{"model": "sound classifier", "dataset": "synthesized solo parts of chorales (CocoChorales)", "train_examples": 39062, "gain_aug_db": 6, "noise_aug": 0.002, "n_mels": 40, "hop_length": 160, "input": "log_mel", "spec_augment": false, "win_length": 400, "targets": ["instrument"], "num_classes": 13, "arch": "quartznet", "norm": "batchnorm", "hidden_act": "relu6", "depths": [2, 5, 5], "kernel_size": 17, "stem": "single", "widths": [192, 288, 432], "label_smoothing": 0.2, "loss": "cross_entropy", "init": "trunc_normal_002", "residual_init": "zero_last", "optimizer": "adamw", "learning_rate": 0.0024, "beta1": 0.8, "beta2": 0.999, "eps": 1e-06, "max_grad_norm": 3.0, "gradient_noise": 0.1, "max_steps": 11300, "batch_size": 64, "epochs": 18.5, "lr_schedule": "wsd", "decay_fraction": 0.2, "final_lr_fraction": 0.01, "warmup_steps": 560, "weight_decay": 0.08}
Rows from block 6 of a small sound classifier, named by matrix and row number. Rows with one number belong to one channel. Each number is 500 + 50 x the weight over its row's rms, rounded and kept within 0 to 999. All counts start at 0. Numbers have three digits each. After the name is the row's rms in percent of the matrix's.
Before each channel's rows are labels from the 100 clips, of 14976, where the channel reaches its highest value: "strongest on" is what is common among them. Only what is clearly more common there than usual is listed. The data: synthesized solo parts of chorales (CocoChorales). In brackets: how many of the 100.
# convs1: first pointwise conv (model.blocks.6.convs.1.weight, 288x288x1), inputs 96-191
# convs3: second pointwise conv (model.blocks.6.convs.3.weight, 288x288x1, transposed), outputs 96-191

strongest on: violin (99); note A5 (50); note A#5 (47); note G5 (42)
convs1.155 094:533531507500502480491445449496532532474554513528480441510512545408493478510477464485476559600443534534560434503481455465528436550543471468511547545543480463565505471480492454418492463439599510576526505542472467623538516399432568503555582547411423520404630605466458554526500522518479450468
convs3.155 100:428590450508510415422491498429385449574472569549524487558477489467484504484511500480525582436520479549581459561524518519514478392522495441571556464581479433481467465504513595515457535520479460436496501435536488448506459512555515540506540548481542502546511454497549433505553444507481404493

strongest on: note A#4 (61); horn (52); trumpet (45); note C5 (36)
convs1.99 091:632579544476463442480521517560533485458438540450493464480552601549529597576527397495501565460532456530414468446523580451485470587586453438606557466439522543578508493530510545452453412498484431498548432445437577466517480416525476433484462574414519473440525433383466560468443522496528540519
convs3.99 103:553471455482595463593484467422553501514486669529524487423491549541487444489561470467541502497540518460574638491491482432450462491592568499499507366533487463495430514510442560542493523566498543500479510566384467502454460499549456596553475474475486495478508478513483507473599467490529532534

strongest on: note B3 (49); double bass (41); note A#3 (34)
convs1.114 093:621543470470533568581511413483472484479576572531598513498507449413588492564574498608520422527520620506507505386537486456513515574420587524504529577511531514496532518372483487449435444489488492554499432491425409461484546559438547470518470483481451442583529475478528532608525488499501521536
convs3.114 101:459466485509499451468474532543451413497419395560374530461533324524485541426472486517499523536502492514475608524477565469563504421561425501495427458520499585497544598513491505515480500439452497466559553459486542501587542498509471449453486510540479375539528565546522496504608525396464451564

strongest on: trumpet (48); clarinet (47); note A#4 (35); note E5 (28)
convs1.275 102:575449534501546466525444448561558530479385436580542534441486466513491414523541467478425447550486542512477500475609524541465476499535456491481394503475531466436572458510554501570504479530506482468450507474592531546549570485504499505534533490545562640428461514557619488433491511510510404553
convs3.275 098:513484516503597463501506518507471449505477603485475492458456516465530539524553473461530462517539500493482485512438520514563539496572544517539471518541425513596370483475516431450421542465518419580539551492443423413455464531462436477532458562512503484510460396487508503500540501479500584567

strongest on: trumpet (100); note F5 (57); note E5 (52); note D#5 (46)
convs1.228 106:587587449575513558457504403510477557520428487595419502469559457543469486479519459608519566537511485566549443456544533515495487516498467594542444481560492543478436468583540503580446552456488511542492543596586491510576475522478474486476514543547466488549486512493593479415413507510457457528
convs3.228 097:523439562476541492470537522411446532552529484452472442407479467487557515529506446489538468509421443514464506483493597442476559494489476421449452637500380530550510510559455424491554462489542370498516532442484493593531461496536506530505446560535520431425551505515508494373500520473482547394

strongest on: viola (93); note G4 (33); note D4 (32); note G#4 (30)
convs1.84 096:534582479441467487472506472539518495418583517476528472499569426500499457463567457431559516508518460527487508509511513508500464541601500434554607418508477453489546490554482472546407494551512443465498525575537567440548462424505572547484482491567492493506444486498632420552478502590430464423
convs3.84 095:520435515473525588492495457427455472408480384463506530521450420525513512516489552533394512496516566465495614472427527484509481514423503470401531486525557477448482557513486541454514442439393505428491498423551476481575483615492471511549524516473448455534567427506409515442600482456504467540

strongest on: horn (99); note F4 (41); note E4 (34)
convs1.91 092:577477500555440510477535609538472491525493459624516534454596435481581454426523390501494525573562474540487466512538444543447453477440501478512489463529477526491489554513431485533476555494439572504537530503486531527479492488445431488485463473543566518430473562410505521400495524484447589449
convs3.91 094:476539506533477519352522530504482473554458403604478434502512433437457493560485447433464393477503499503462527507542511510525573437439552435384502550515461458497486544451494501484549529506470401529561567469495481497502499527492418549522506493468420491433511561435481617511527490452485492581

strongest on: cello (39); note F4 (29)
convs1.50 100:607476522528477502525445482592485524444563511553523452580569449579500509475449500452504501455475513367497493517531551481469493501504534499500343499570573593453536465474541478595525473514565480442511509488448572501520549472634532513479543460517512399421597476412462498567528517505478477454
convs3.50 102:556440464554568493518477470568400563523441529478465597536579547478564479419537560454555506502511545410553538510541527515579526505477525439532492482475475472418580523511517418559513469588468503435539459503543569372558445443473512507579518438495493521502454490455465558527495456490603468443

strongest on: tuba (42); note A#3 (42); note A#5 (28); horn (26)
convs1.232 105:453536514488508517601555558479571444537520511486424473487475584574461561349499518566551521533455502614479492607457434426524458464524477543444579425535504487481475423482513494523485546541524496485477380548581462469530565454488490624462555505526554489439517537477502471606506594490443477533
convs3.232 097:483408456565546469576475473464407543527495513474469579474572492512557577547534569542459497418467487467399528454463480495586435532478516582572446470415473507487497523503474467496531429446479483511534467536449526447491542488474496435672486480517463529561453510458472537497526422488400577417

strongest on: note A#3 (75); tuba (69); note B3 (40); trombone (30)
convs1.174 104:540505497579459524484562469386515524446531530458571475421491444473519493537480496506580556543432526517442506518451563516485523486469620536556531509548410484391384579442446560460505467453520451415485487507474528451441557524513519545570523455599532428486526521509489505514535549549535543528
convs3.174 092:527506649582476405510510481486526533619503424494512480556525431486411518569467486439462493524517465490416505522433598454569459541453463488414521588427505429521579493417424556569533472456494545539541493568574488567505496537472503504472523495543548496540524556511527463524564436546454448550

strongest on: clarinet (72); note E5 (34); note D5 (31); trombone (28)
convs1.112 090:503481437450448499501522451512574567522474527455506586448494564542515507446518559505438385537388536413457551472595540415527429444413532456559411527507510414489451553574521438450473455545364397557491525522468539532533489497556489521488500472530447558490478426608506569458493485529508483550
convs3.112 102:556559518419487512438487534488647507436417490508493555458445526487500479568567556534485448551393491515460435501499536501442412568541545522486498499543477481531494516470560405487527452478496487592561534456492454483522537442494516554557461481545501533458555529487503514496493552452474538517

strongest on: note B3 (64); double bass (48); instrument: bassoon (27)
convs1.101 110:471558435573476504543465355452498398516583551436391494529589506540468520553636441519542498508514509510485482387478521577456486500497528506456491550487525418521502542429563406529540598527457402496387443515458467421567441541522530440424504514559482445526556582469524475524526504560568447436
convs3.101 102:463433403504511464499494523548501481488541533541431495577471565557584604526545526479521471494493589455472498521514493516521485493510503430514492565395492466530585505442534519620528514488505517438563573456476432473468536524446512495429377482541602379482431488549519553562523535527502431388

strongest on: violin (100); note F#4 (53); note B4 (33); note A#4 (33)
convs1.29 105:472555483549518534508444492510537445493497502506538452418460448636488416461490474389464471551528539446562466571395544522516559520520544607407502498558435517397512574442521407498511421488396479481470530449523478464513575444590504561553492539526612543487547439556533508533556507469504472495
convs3.29 101:520510452559529492581535510504522506440472511583467375489462517500550488644388404508528550478516561419513469478514531470454599545555580550442520420507490501503505553531498487448415545505487468423481515450552475484506537479514566563530590433539537425448540413571524465475460536478516540571

strongest on: note B3 (63); note A#3 (61); double bass (51)
convs1.242 105:528528543508421428519489568474482510525441521538625490526554523499567533592567503484538518453495479586514405500480528441537497470510493484528608593408527427527547489575538489492490561534512445582458478486461530478458594467521531531465506472505437544590376513474502490588507516476465593480
convs3.242 097:490485462467519613527401493569452415561383497453587490492511516528553470537547489519516476536453498458608516591504556480485482518546389604593488496511456552409407472524483446542497519392518466492486526508641503453450534523490486384529525470454489452558550514538544451554521542498442508417

strongest on: note B3 (73); instrument: trombone (51); double bass (43)
convs1.214 100:478462513478517435557525525446485500456497582504525442533498502601557480533466524441431477497496523585511484424536544446416452523465503431501475507558534572493443497491439540421582513517513563510522541521539569370459461538563525567413352561400501479556551482472465500519512579486524508470
convs3.214 096:478450573449612483420484571488493542565523427432489586494518495539389481481501513482499497494600512510447449433507445443509592501484525407484429605517475468431457484400542530534531507473471431472508514457496481550394440513521542474501448495492583624452506462489518444428504489487475462540

strongest on: tuba (94); note G3 (42); note G#3 (32); note D#4 (28)
convs1.41 100:443525472510506603485523443497499461547544645519559435460559442460525536413556484505483584469473579419448447420539536467538569512529558439422498507517472496451436404477515559544396477580470549433573556473322555437485494478445509562375477470455444476514518500513491429560444490460496491520
convs3.41 096:467424496438500572460525420469423439545491485492454632506401478600525540508486518431456463477544460493465448505445457518426524452430506471549484419407456486471517479569487496478492483467482492431483441593457492471529555450433548498562611464494479505424509467470483424541570500387429490399

strongest on: bassoon (99); note D3 (60); note A3 (31)
convs1.69 101:497443473455524481407523553511581497505564458405496512459531452519451529566464465540499533455478487464572486524494537592451421438454523483514520500523519457516526482530448462448532527478412553463567456610583479531564524444486549458521591479491530425533491498480473557523480425543443485525
convs3.69 094:510480577390451528571512523486525554503553430514507508499476502472480507465508447428472382461455476433487492440530472568469493526486584525437420573479544522536535478453503480549484485508430546436482504488487474573409570447600542506405594495500511470570547564570473475498493506536477455446

strongest on: trumpet (97); note F5 (53); note E5 (49); note G5 (33)
convs1.88 091:440522484561436531495517482556491480528563537474452382459398507590436471490507414475572536495577487551469492522526481486519461466483469414495442475477523457585485491445460527536493492475425522531498518419589500553498507590517506526557569473415488418446585422502516522419421555521433426595
convs3.88 106:640484464422532482528522550519486420481469516432375565460566534436539599473474488493471526516531559506453530583485419540500503466472535507566421442442488537385362508462475484575516450505493483422566522557467482500456462495554558546422474450533558495540516565512472420502536538502481449500

strongest on: trombone (89); note D#4 (62)
convs1.74 099:586502498425459552488466503442424473469478560459443523510509504487447438499411531512452456544571455523459560492536504423453472540382508453512407501499471450523499392465476382469524534370487479507506571484488504529501423533454474501512532546444485588567454585493478467411521516439582544515
convs3.74 124:445457508466565500509431455472528486507463430567531486411481501461489533562578477550411530498485467529571478523565548492511483554457494498515477467467546517538489548467516525506622515446588542463419477535495561432497471406571532506600434462475557427481500574544545481604453549476609448453

strongest on: note B3 (62); double bass (52); instrument: violin (33)
convs1.65 111:478549496495510420441543520482524513546403487505533459564575588521573534479434464479600485454493533464540479453488489494540572449566496530461515405525424453530560526538527521457532594474396533638453483536492506535558429537556428510581451413472528561498423503460621514525544551488520483455
convs3.65 098:486501625459442550538515468517427550501498571491436529553435510489456518535468538535527539537493388541451449445425431573488557455463540483334377448546437559521549630512432490530527485478548499510421540486423511513468499420541510555426436556453474492529472585511507591468561559538480518444

strongest on: flute (63); note G5 (35); note D#5 (30); bassoon (29)
convs1.199 096:525506563474454481479462617457572433529425527509493603393513498496467560493422456542540545442424512506548527550497480498467518572656603403518502463452548537504487584483523480468543510540454587470538441501452526504481615525490527440471533522406534496530543473516532528513521442580473542421
convs3.199 095:525507545512446516518514485555558620382468393467502456425486581461539431610524461443448502530447498509466488495545483461571451486438525529447471471465520542543507449555560499466434555443392514418510394559504526532492488516443559477521522548500486510509504504551489570534464545577426514454

strongest on: clarinet (90); note D#4 (59); note D4 (52)
convs1.10 105:534537567604540478495503409465523529501519563537499501444509504484516529491493448509536444588472580445437471475498451482533625542561541581619506541499512475486432461485555555531556551529504506454447447416580508457565488417593382468554513553475564546510535535589462558587552378513497397494
convs3.10 098:458501605566473536521485550488472400444503538508446457491518496493490486563474507469499493524481576485538542483520610543512517396521591462568477459426533505563450575425497570437568507526465521411585464521576592480465568498503530532531575507452495415538470621346525484413547623499668443533

strongest on: flute (98); note F5 (64); note D#5 (53); note G5 (45)
convs1.54 099:539503405369562546495466506471508499481471501381556553464481541546437506586461573424585563473472455551474452468551446512519380499517489509382423528529520438474475481558455541544504457560491496492628469501567481459513542538397567453466543508555541422522500532492512450536479569465486497509
convs3.54 094:438561457470546491532489494426508561453556570526550511459510523490444540443606447553492494560461455531503482555426535422568528545470546462491426483528395515514580447487614591474474627474569535553562452507539538589524543541554502417482506450508559434587523459544458450483525387487555494596

strongest on: viola (98); note F4 (59); note E4 (45)
convs1.156 106:464456514498467510461457474503487505477487500412439466496499574556532565500473525474507417552546504599550472460513547400578542481476559427530485538440473517565529517483460480518478548462481459521501533576508476512617404565466511578515513448543376576516550411415479460549525394630489507476
convs3.156 104:478462518543464492477487574594480497500506529495587566474486541500610568451446494637500430527465479488463498444607589538386532432584444559493531432546545500544556590475437484563404450500512488400464427506470501516490455460516552514529468495540591510523495664536538452451472547527459488513

strongest on: horn (99); note A4 (48); note F4 (45); note G4 (38)
convs1.142 102:501571501415526560480541507493580552395548486537496474500520493521426495484531514498489484526565548534440483489543500496478537540505544505592533450498453637528558480464486501502537457574581582526523571503489447592426435512449495532480502467461560446582565559461586579548509481332449537529
convs3.142 099:466511506466508504477493393470394501425413544429474471568449509509534558506465553575489492456496523468445573568565563563429511449505508501468519482496498453530430509564544557529459541560456507470508559536430525524598557554527486478547468608391421552550527439544424493550574522522520477537

strongest on: note B3 (72); double bass (39); instrument: trombone (36)
convs1.30 095:472454422427544552470490562476548501530505539538414515507502490456488557389495521458473527530393468482601574491503572496556440508465511513484492497535514439540432522597533463511572528495490417579539429474545511465533474452474537569458476453465502521485511552599482493485451549504499493569
convs3.30 099:557498527398455415485570552486460416503484528464606462549566474511427411511495546379505434513543443523443500455578429503514470451506529415457531518465517550404428599453539466463576445474504507568453520502454418485522497512456533517420573527531529473620548476453516520500510466517493517462

strongest on: bassoon (54); viola (45); note A#3 (27)
convs1.67 104:489557483498525457543503468545499534461536510552481577463478439421502463481509577536453441432564499415464536565511492503480461488485560504476477536543577544541483528458485488579551535468560464455565549540566554520535571403570560485416449518550492571434459539422575436541469507478556504528
convs3.67 097:475438490522524542475507490437427431406529504508422475564519445526436420380474518444581531640502533554538462387441541504455574450418454497587530500575515505533460424535532545502518342478475496462465540581469517496364522517353502421487453442515488515604486508489503440401453483369432354539

strongest on: trumpet (99); note D#5 (34); note D5 (33); note E5 (31)
convs1.257 105:453399592561499544519559546478472457435491475512520561396537527440463437566482593558475461540524459446556566405416503462459535502593519517495465504446542518512470458499525497526530523506498518443541542546530476593451517521477470633500470621590471481573460500542555463392450478479519570490
convs3.257 100:454506489506486486551455538512521492419412505445463559481526478428532501536455467558500491535470499444487441493565470578501502483489500518534528526477480466496479546563507498466539521570615509516385466463370467511490518529461557459540473538528573482355612523517538385473461485424554546440

strongest on: clarinet (78); note G#4 (60); note A#4 (30); note F#4 (25)
convs1.87 104:515595541532589451469513595525481479486432532505502425478464558537493470361533496488499468457444518566462534527400385545493530505523509554410481448478477523477520570546559548574429497571475527530512491415521472477500405465450467522496460602608550514485474489515506584499535448503403524518
convs3.87 100:550425474444445535482399484509549503511520518525512421452491591498516508491566426410436480540483481453541507462583620527586436531537398512463447490474446433481556433501526435443472596458468514397415514489415449495566483507429463489511423485491436547463522586441581485560570469519459514406

strongest on: trumpet (97); note F5 (34); note G5 (33); note A5 (28)
convs1.76 096:540546487512515478483475496473429569478520438496502491505441502554458564564475555457477676519583525533485542567486468505507436476505493540498550551544550593393464582500496535504604522457536467523547440527516564484471531520506494432499553458466508398572519447469541453467458520499431485503
convs3.76 101:457543487481509434426625517461508410531524548458486515470491403484533610517473486493554482502519545441521527483479485538545582461623453471496498521466467511511523566513568505565499492542603466466533569571532562548482430529542468468522497527514438553484570461572487397454570521643488419498

strongest on: note A#4 (48); horn (46); violin (38); note A4 (25)
convs1.72 099:500548552539420430457656460531483411554460487506611476502494531455490453529514504489484452488571514454543513499545437475525436599518509515458598513597448425545486554532471489490468471411459515511483537515467508434498582534523539527354564571463528534517469424503574509509482423573555509424
convs3.72 094:482443627490525435509444536423445461454465526445528507560534529424523521480501551513473450465461532459487443483487564551512557434499468375558499604585541524509502577487505397541590519589512476508497450516498536505473463543490497492431433601563499426491467523652526473499469516390503486503

strongest on: trombone (56); note B3 (32); note A#3 (28)
convs1.272 108:564411461494498530506546502522586510569512551526478535467562449536487562540513584537496397505574464445464460476513650518456545549494526516448542525562444543468545473470525505527522432510511415482431437541477513581517462540516482564525486450583494523535438441499447472486499531487504621403
convs3.272 099:385512495407510635484537518414486457576498511564497513451474526512419519508533563513488538598464465455556534491526459503586466499497502547480469507530504474518504548475423527453493482517546590524508388558492528537541510521509592456538481535502447519497471498577516497564564540489542505515

strongest on: note A#4 (73); horn (71); note C5 (43); note D5 (26)
convs1.81 110:445419519497543501506591567525532522517458573521515432513462516533512526522405486546665533460417460526519485619468479392519438514470508384492477441468558474463513488508470482544524473460500494548433468538536654524566465567496567536442485577480534502491549524488549477450507534381578425545
convs3.81 094:513443533550428494467472482506549631493410483460462440501610469420476482643520376521502483539506457487426508528489518447488534449553604505452480520399492466469512484518572507488484504593562509489486469507496404473394589447562533550526464493557465521539466475605535522468483483567559409544

strongest on: cello (43); horn (28)
convs1.280 101:503506526489505515456435440481572456423471531521516485611555435423501554514527484512351535510449506441426602592554512594559520445485446514522382511607522481486489511472577509655593510524494448514563522529391612468512576517478476524514510462550529505509491483468527593584479463424452558452
convs3.280 103:507520505426565496613538517536573476504588450577514458468421585459459510483526423465522435452501445556475474523499466378521510418509476500422524558551512383444495529501526581534537515499512514474541525445423447497513414523505420600568555473534508463499418442419456479495467492449606486433

strongest on: note C#5 (45); clarinet (41)
convs1.282 100:491499570586489510501542429512580515579561440494570440510500499473496522464563588519571516487472536524356484495492499527534551611561522482471517540523436527485506509563486497459482507499477543403485552473599474505497507499532493566494536564529523487513399548561560474468512487493446507414
convs3.282 101:415425589518461500445558467517498432560441659460407568441517438536557534493565447480430547464531467495498366527579442455483474491544493491446383485447552479524529477550479502506519439463494498406526367508514506559509535454436470538482437618507443376562403449566565499542519457504525450464

strongest on: flute (34); viola (27)
convs1.8 091:529486469519546484471541453497545507548446430488575481534553500504624526570569506472654463444511513495426528435580468503440429455542556421486465608455549526450493452564611492522473432452423449525475456459531524537522503491423455419495461472447539425518514450522520405531437537490492477499
convs3.8 093:569598468526539578471473541465481528566578515547517492548503466470444506480438511502466557426518540490502538532557521566491450497587547463497541558500524512488384443486482561607503496567583490525678451517589472522545549516617535475509543514420526493573539431610498471489515473490535415505

strongest on: bassoon (55); note D4 (52); flute (31); note G5 (29)
convs1.122 102:522431457579516506485510519457498527475488489483456470541517504545441532508510434457495447570433486501444548546466526520462507523494551554444377502395459532452543643477546458475437511482603439454587539557527491596469527464427524518457523477463510546462508552531518621567585526536506560436
convs3.122 093:450468504440583457424482458581487525581494563468486450495465533455514522448558398489515561507534557626496500534524472404489473460420545539604552520552511530458494520439453481542443401505520578483552514420507540550576470539510538494473465471522395443475515538484537506541543549417513495440

strongest on: tuba (100); note D3 (34); note E3 (33); note F3 (33)
convs1.237 091:475505504472537423636490567486456498518465513439479589590490468577458470445526455556507516435559571387507544433445501453567544588478452495402448544509412466478514485467417545504492594534452577377447437437473535450461510442566497597604446552500470558492518428423523466561515544476505452517
convs3.237 093:384405399502451543417504504475497558454486509498459532474604482552527506615476490537410464445526531497571554518507512513416474523511516460563456641476494575467509438550548562536474497429518515417516494539408471509556575537536533452533494439395512418453520496441498484533495481533492500549

strongest on: cello (75); note G3 (35); note G#3 (31); note F#3 (25)
convs1.262 095:580434480579461510441543455458475458471391557483462430463465546534441431523523490587462536582509496534447460502531506484472530527435435557529487501386528545417490561549460559468576394509526570484452521489390560441537558516496423512518484436490525435494483517485570585498491559549401510496
convs3.262 101:595599546526560623537405519507541475483532503477442533551466431448485504546502447432551453526430485650403439502543512619451416491522543573494492473505454473562449569594596444407569506530529461489525519510490529526459560397572503552454394457560569511485480529494550427501544395481569521534

strongest on: note A#4 (73); violin (50); horn (46)
convs1.80 108:501540500450448404567527453471480520552612552514507551520510458480510509481494458502432566524537451490451473570461469435570501527474446509486532475551581469434430515480464526481506480413512481533509507521499426511472388403531460513482476518443401556496514517495500496508488543475457471482
convs3.80 095:443526570515509520454482389469524481542561481506476465543452401516541424424637558494424464501481446520581552416519462412490449454474447465456483377505445476477452455444561549503537445517559543510563491389436516579500528419534533573513453588487487521431400553492494575470467514440490482517

strongest on: trumpet (96); note E5 (53); note F5 (42); note D5 (35)
convs1.227 102:539455456408552516500456503439502508529499503579527454492485495456437470520429560418524530495523555568482553550480511435431558515493426466427426461552579451412569523531480494526521518528531549526454458587519603555522481429337504539514511595473487510550490465597529435386528537478500525542
convs3.227 091:492537525575557545472481531503488374497518411458460475526519453513495532558430440530512519569397441392559581485423510441578462472567461555531531485467553541489460542482502389476567459588446557571476507542462561478485409452557571412490409544502426524514536401535585506508432461596445517441

strongest on: bassoon (77); note G3 (29)
convs1.138 106:470555465599520485485531529393437463456519467499491619585511482518439506494435502523541513442430449514495501416507551531500539467550527480453468559529536576468460443517573463608500492553566475466553548499486493544537538424439505478504540496524449410408411574471452563514471394548586578448
convs3.138 093:635402465461499441513466549441490453459602501478551585519483485474513423490571570549481555490509539545487456508507538496458545475521477487558515527524475500520504532501496460545462420494537379505490435537525548492578591530472569602468439491451415511500560484484501399463439516503561473529

strongest on: double bass (71); note B3 (67); note A#3 (34)
convs1.15 099:594483502449515501431450505513507499548453456510492468551538619458509487462472472459558525523432589503614519473526489571524549445491519486437602502594491608545493438561480463564466531487532458450443567460481462522450549494542540436504558466575441448509470515488445569603401506537445491541
convs3.15 101:451475519506503535570465536560594494594530451538500489482595512530545508502454539533521407447536459491545468466610516504396419503486546554503425466502540475500492508468402505518538506495424562384498463444440557385552496451416523394404513515390537447474437521491537542503456456432464509451

strongest on: saxophone (46); trumpet (45)
convs1.96 098:514395436480494454504426475470504522594516346459478458423451488584450524488426501530470482543503499520592439499581525584491561485416536475453470492455601452501536543604464513501564484495550515539504594478484527553566466477452467479423443539549543515521474562520479532460445505538571449535
convs3.96 095:459463491432544557454514517479599567466504458563446412486575423513540548553545398455500489482445502467452393469454518549496426448457465525489526530445515451535487546517476570456640505560508497556500606450524489435422414470459479507485503479481450534567478563469471570435414447571531650516

strongest on: trombone (63); note B3 (27); clarinet (25)
convs1.279 102:448446589453469457469488470480560473443556436591484430443548455531451561430530447504542591533509476432434570454499429413442424506461422423517527497448456593426564502531623489590478563460499396461500467566467381482477453527469497499519528473479449574513517483474442547462576481471422567556
convs3.279 103:473496563539526454371579453447505427516530452537484473537520567437598389537517523333542506557496547475505440460490433450467506542567505552464499483501488487501435526491508483470508523444472503497491509554474400497529411471508495452416528455472548463537533473448458458470523427465499520436

strongest on: clarinet (57); trumpet (42); note F5 (42); note D#5 (30)
convs1.212 079:465598552481569509429531484475537512509558484514539542540410485584483449471558486413514497475549550551523445516431477514452531486516473550484544514514520507513447476518500496516468569458515493518485473427507497592609557480460470500538423541484537471455491517594551545271464480443467427477
convs3.212 148:488512511534477524583543477450538440489491544459509338403492507462546599535507562582481523497477504496569473503514503506515489529583507517438507494497611474473500479494503448511559538537510513497469538503498473470484459466652535589567501490584491508473535467527402549514601517498607529553

strongest on: viola (92); note D4 (41)
convs1.36 097:486436437524504553504402503516550465443569532533451424505482434455467532467439531526489481453469555461570534407586541584533482555531402547570540554500542491554514458545456581518507441502549451586449453520396510513488535540487531507514499422501438570455464397400456528621512415474493550561
convs3.36 103:411576461676551541465530457534446443446485475557535569502530439425505503562566583378410455406620459473466456458484427487555419451510525590496437554418490545543559566519501516464586553490446554468506372500373560529430516568496498458514513481448528489534484498546404481459532465508454500438

strongest on: horn (88); note A#4 (38); note B4 (28); note C5 (27)
convs1.198 097:448538563450457405417476493477576480470495557496504460526489493563489460458489531610560408547556535555455542528450598463522571406447483498509453459479511450428491444492484506500560417496536486519506483422539460532486489493516588542505597414483557518412504545504514512479529473429614435543
convs3.198 107:560581436449519425415467442557531490536410435497508538561525491520445457548510460507538555557473413501524522406477552479479509481448488515505484393544563364466499476544502473439413447417564557535482484447517444545476530441430441451483584462496481523547493437535537577478506409439578482534

strongest on: cello (86)
convs1.210 104:482448554558427404560534522487479440422508504511501501515466563457513469466492570480567552481434537482464459502527526606413427498422442426490491436427525487459475498457523607479483435553482476408572520407421479531509426486467484504450540494536488509432639483563486489591357501503533525569
convs3.210 100:462465521513470517507431505496420533520418503523478584498478476541519499476484617515485541461617479497483445505479457522479458541385550549467404540524479496473478510472418490539462496428526494447388475498380468483547572534485497539506511531443545424570625458648510534531580525484556537527

strongest on: violin (89); note A#5 (42)
convs1.59 104:458443509464532419500552465495501530521502521503466518483459536538461433509440543458483427491570581494525492487396505438471489644485545480518538509477577593441439462518496436476496484429503500429493502528489452595562412525540480428432523583512373551498608445461521448577461457462516488543
convs3.59 098:472523528470490487494477515508527451524494440504586520457460380544442580545531438448557503495582564498486486501497486494498285495420544485461442533554444539426466528483449496530490562420449538459474496454590490504481527505500549493480437597414511470412552468425529527532532469468607549569

strongest on: horn (69)
convs1.34 096:528442579421519446497520540513538435419459522530489514530489580499430488512635514476455508478578520483575497498452562527536428467560531564556439502544530411553465548502486521473401524446480532450569488539476507545595453495429519500599524543429461505548586538497532608621470491458516509547
convs3.34 097:553409547432520499533460485538516354537524493489566503561527487434540458469432587554422468481522473524604499521515498400465408479483457557537444530464446541592502506553437580473461473448446497480535538502542491483509451601479428547517489490519522451473499510472487562519541471532500495502

strongest on: tuba (100); note F3 (46); note E3 (28); note D3 (26)
convs1.196 100:496547531587379464513466474446491524506422555485501485418458450507592539435525462548481523425510534436442464506489483445463528473412567505408482552519396463467453502512468557504557476484575518514566522471441579589448490491534483575506446582476446540512476506523470490556396490446609455578
convs3.196 108:531579495539518491582508483471505474547476454508438460496505497526439517467492464392486538520459513427480483444475529501492478453527565580510595418482484479511487447481517516529429542544463462504544518506532397521385305488448487558505511501457609461532474518529485550503510413408446522496

strongest on: note A#3 (95); cello (94); note C4 (39); note B3 (32)
convs1.126 101:437496572530448433457558461495477619500568492479526463413509637374449450479507546483470535501498536495500522483564535479492497482417402500471523566416487448481458501453516490467446523402469523516528564539419464491478513498517477477507581525533423561449511465555430550530433451504527476518
convs3.126 099:482486445477555582500560539503472509568546505446416474453511557483585545468460494477450565489476499497540423483567452502575521557534449485476585509520545541519521535517402593457446428553489591457517438447511413571504478432532431495511460487566450575528488514568572540571463585558530518494

strongest on: horn (80); note F4 (54); note A#4 (27); note F#4 (26)
convs1.192 100:501441566536434550462539460485377517486494453457574517527534536536508539509496604522555549503514506366408567592434450475532447468532459436410535495507496450489496516472481529558495486431386558488575508517481502522502460464523499557503629490478465491412495470553540478527454496455513401491
convs3.192 101:483493500511451558492436504582396480516534532431492469466541536468475558461469500557486522492540476547533448411485503524405465569493556505555483461406516458565596467424467509481504553567536472500483572598520521511522488549486465348454470434540490554530393511423403428492457462480566474571

strongest on: trombone (99); note D#4 (47); note B3 (39); note A#3 (30)
convs1.167 101:488453555463488517486535491425523494520495441544499615473494498471527451469489526496480549449582434471536491454532476511541511563576459513495455500496461457462557466499524543511612506523471378471390571467490526459524519547378582468466543553544484491413510489477477426489524475464537502426
convs3.167 099:470482549508451364580451455510437575516507537516434430499526456492454542520456473603470528485533521550495521462541456502484484489458535555471431478517481526513514492521475545485451547483488498524534493557595559489474449522499526542573527393392483514501568501501447494481423505525568443369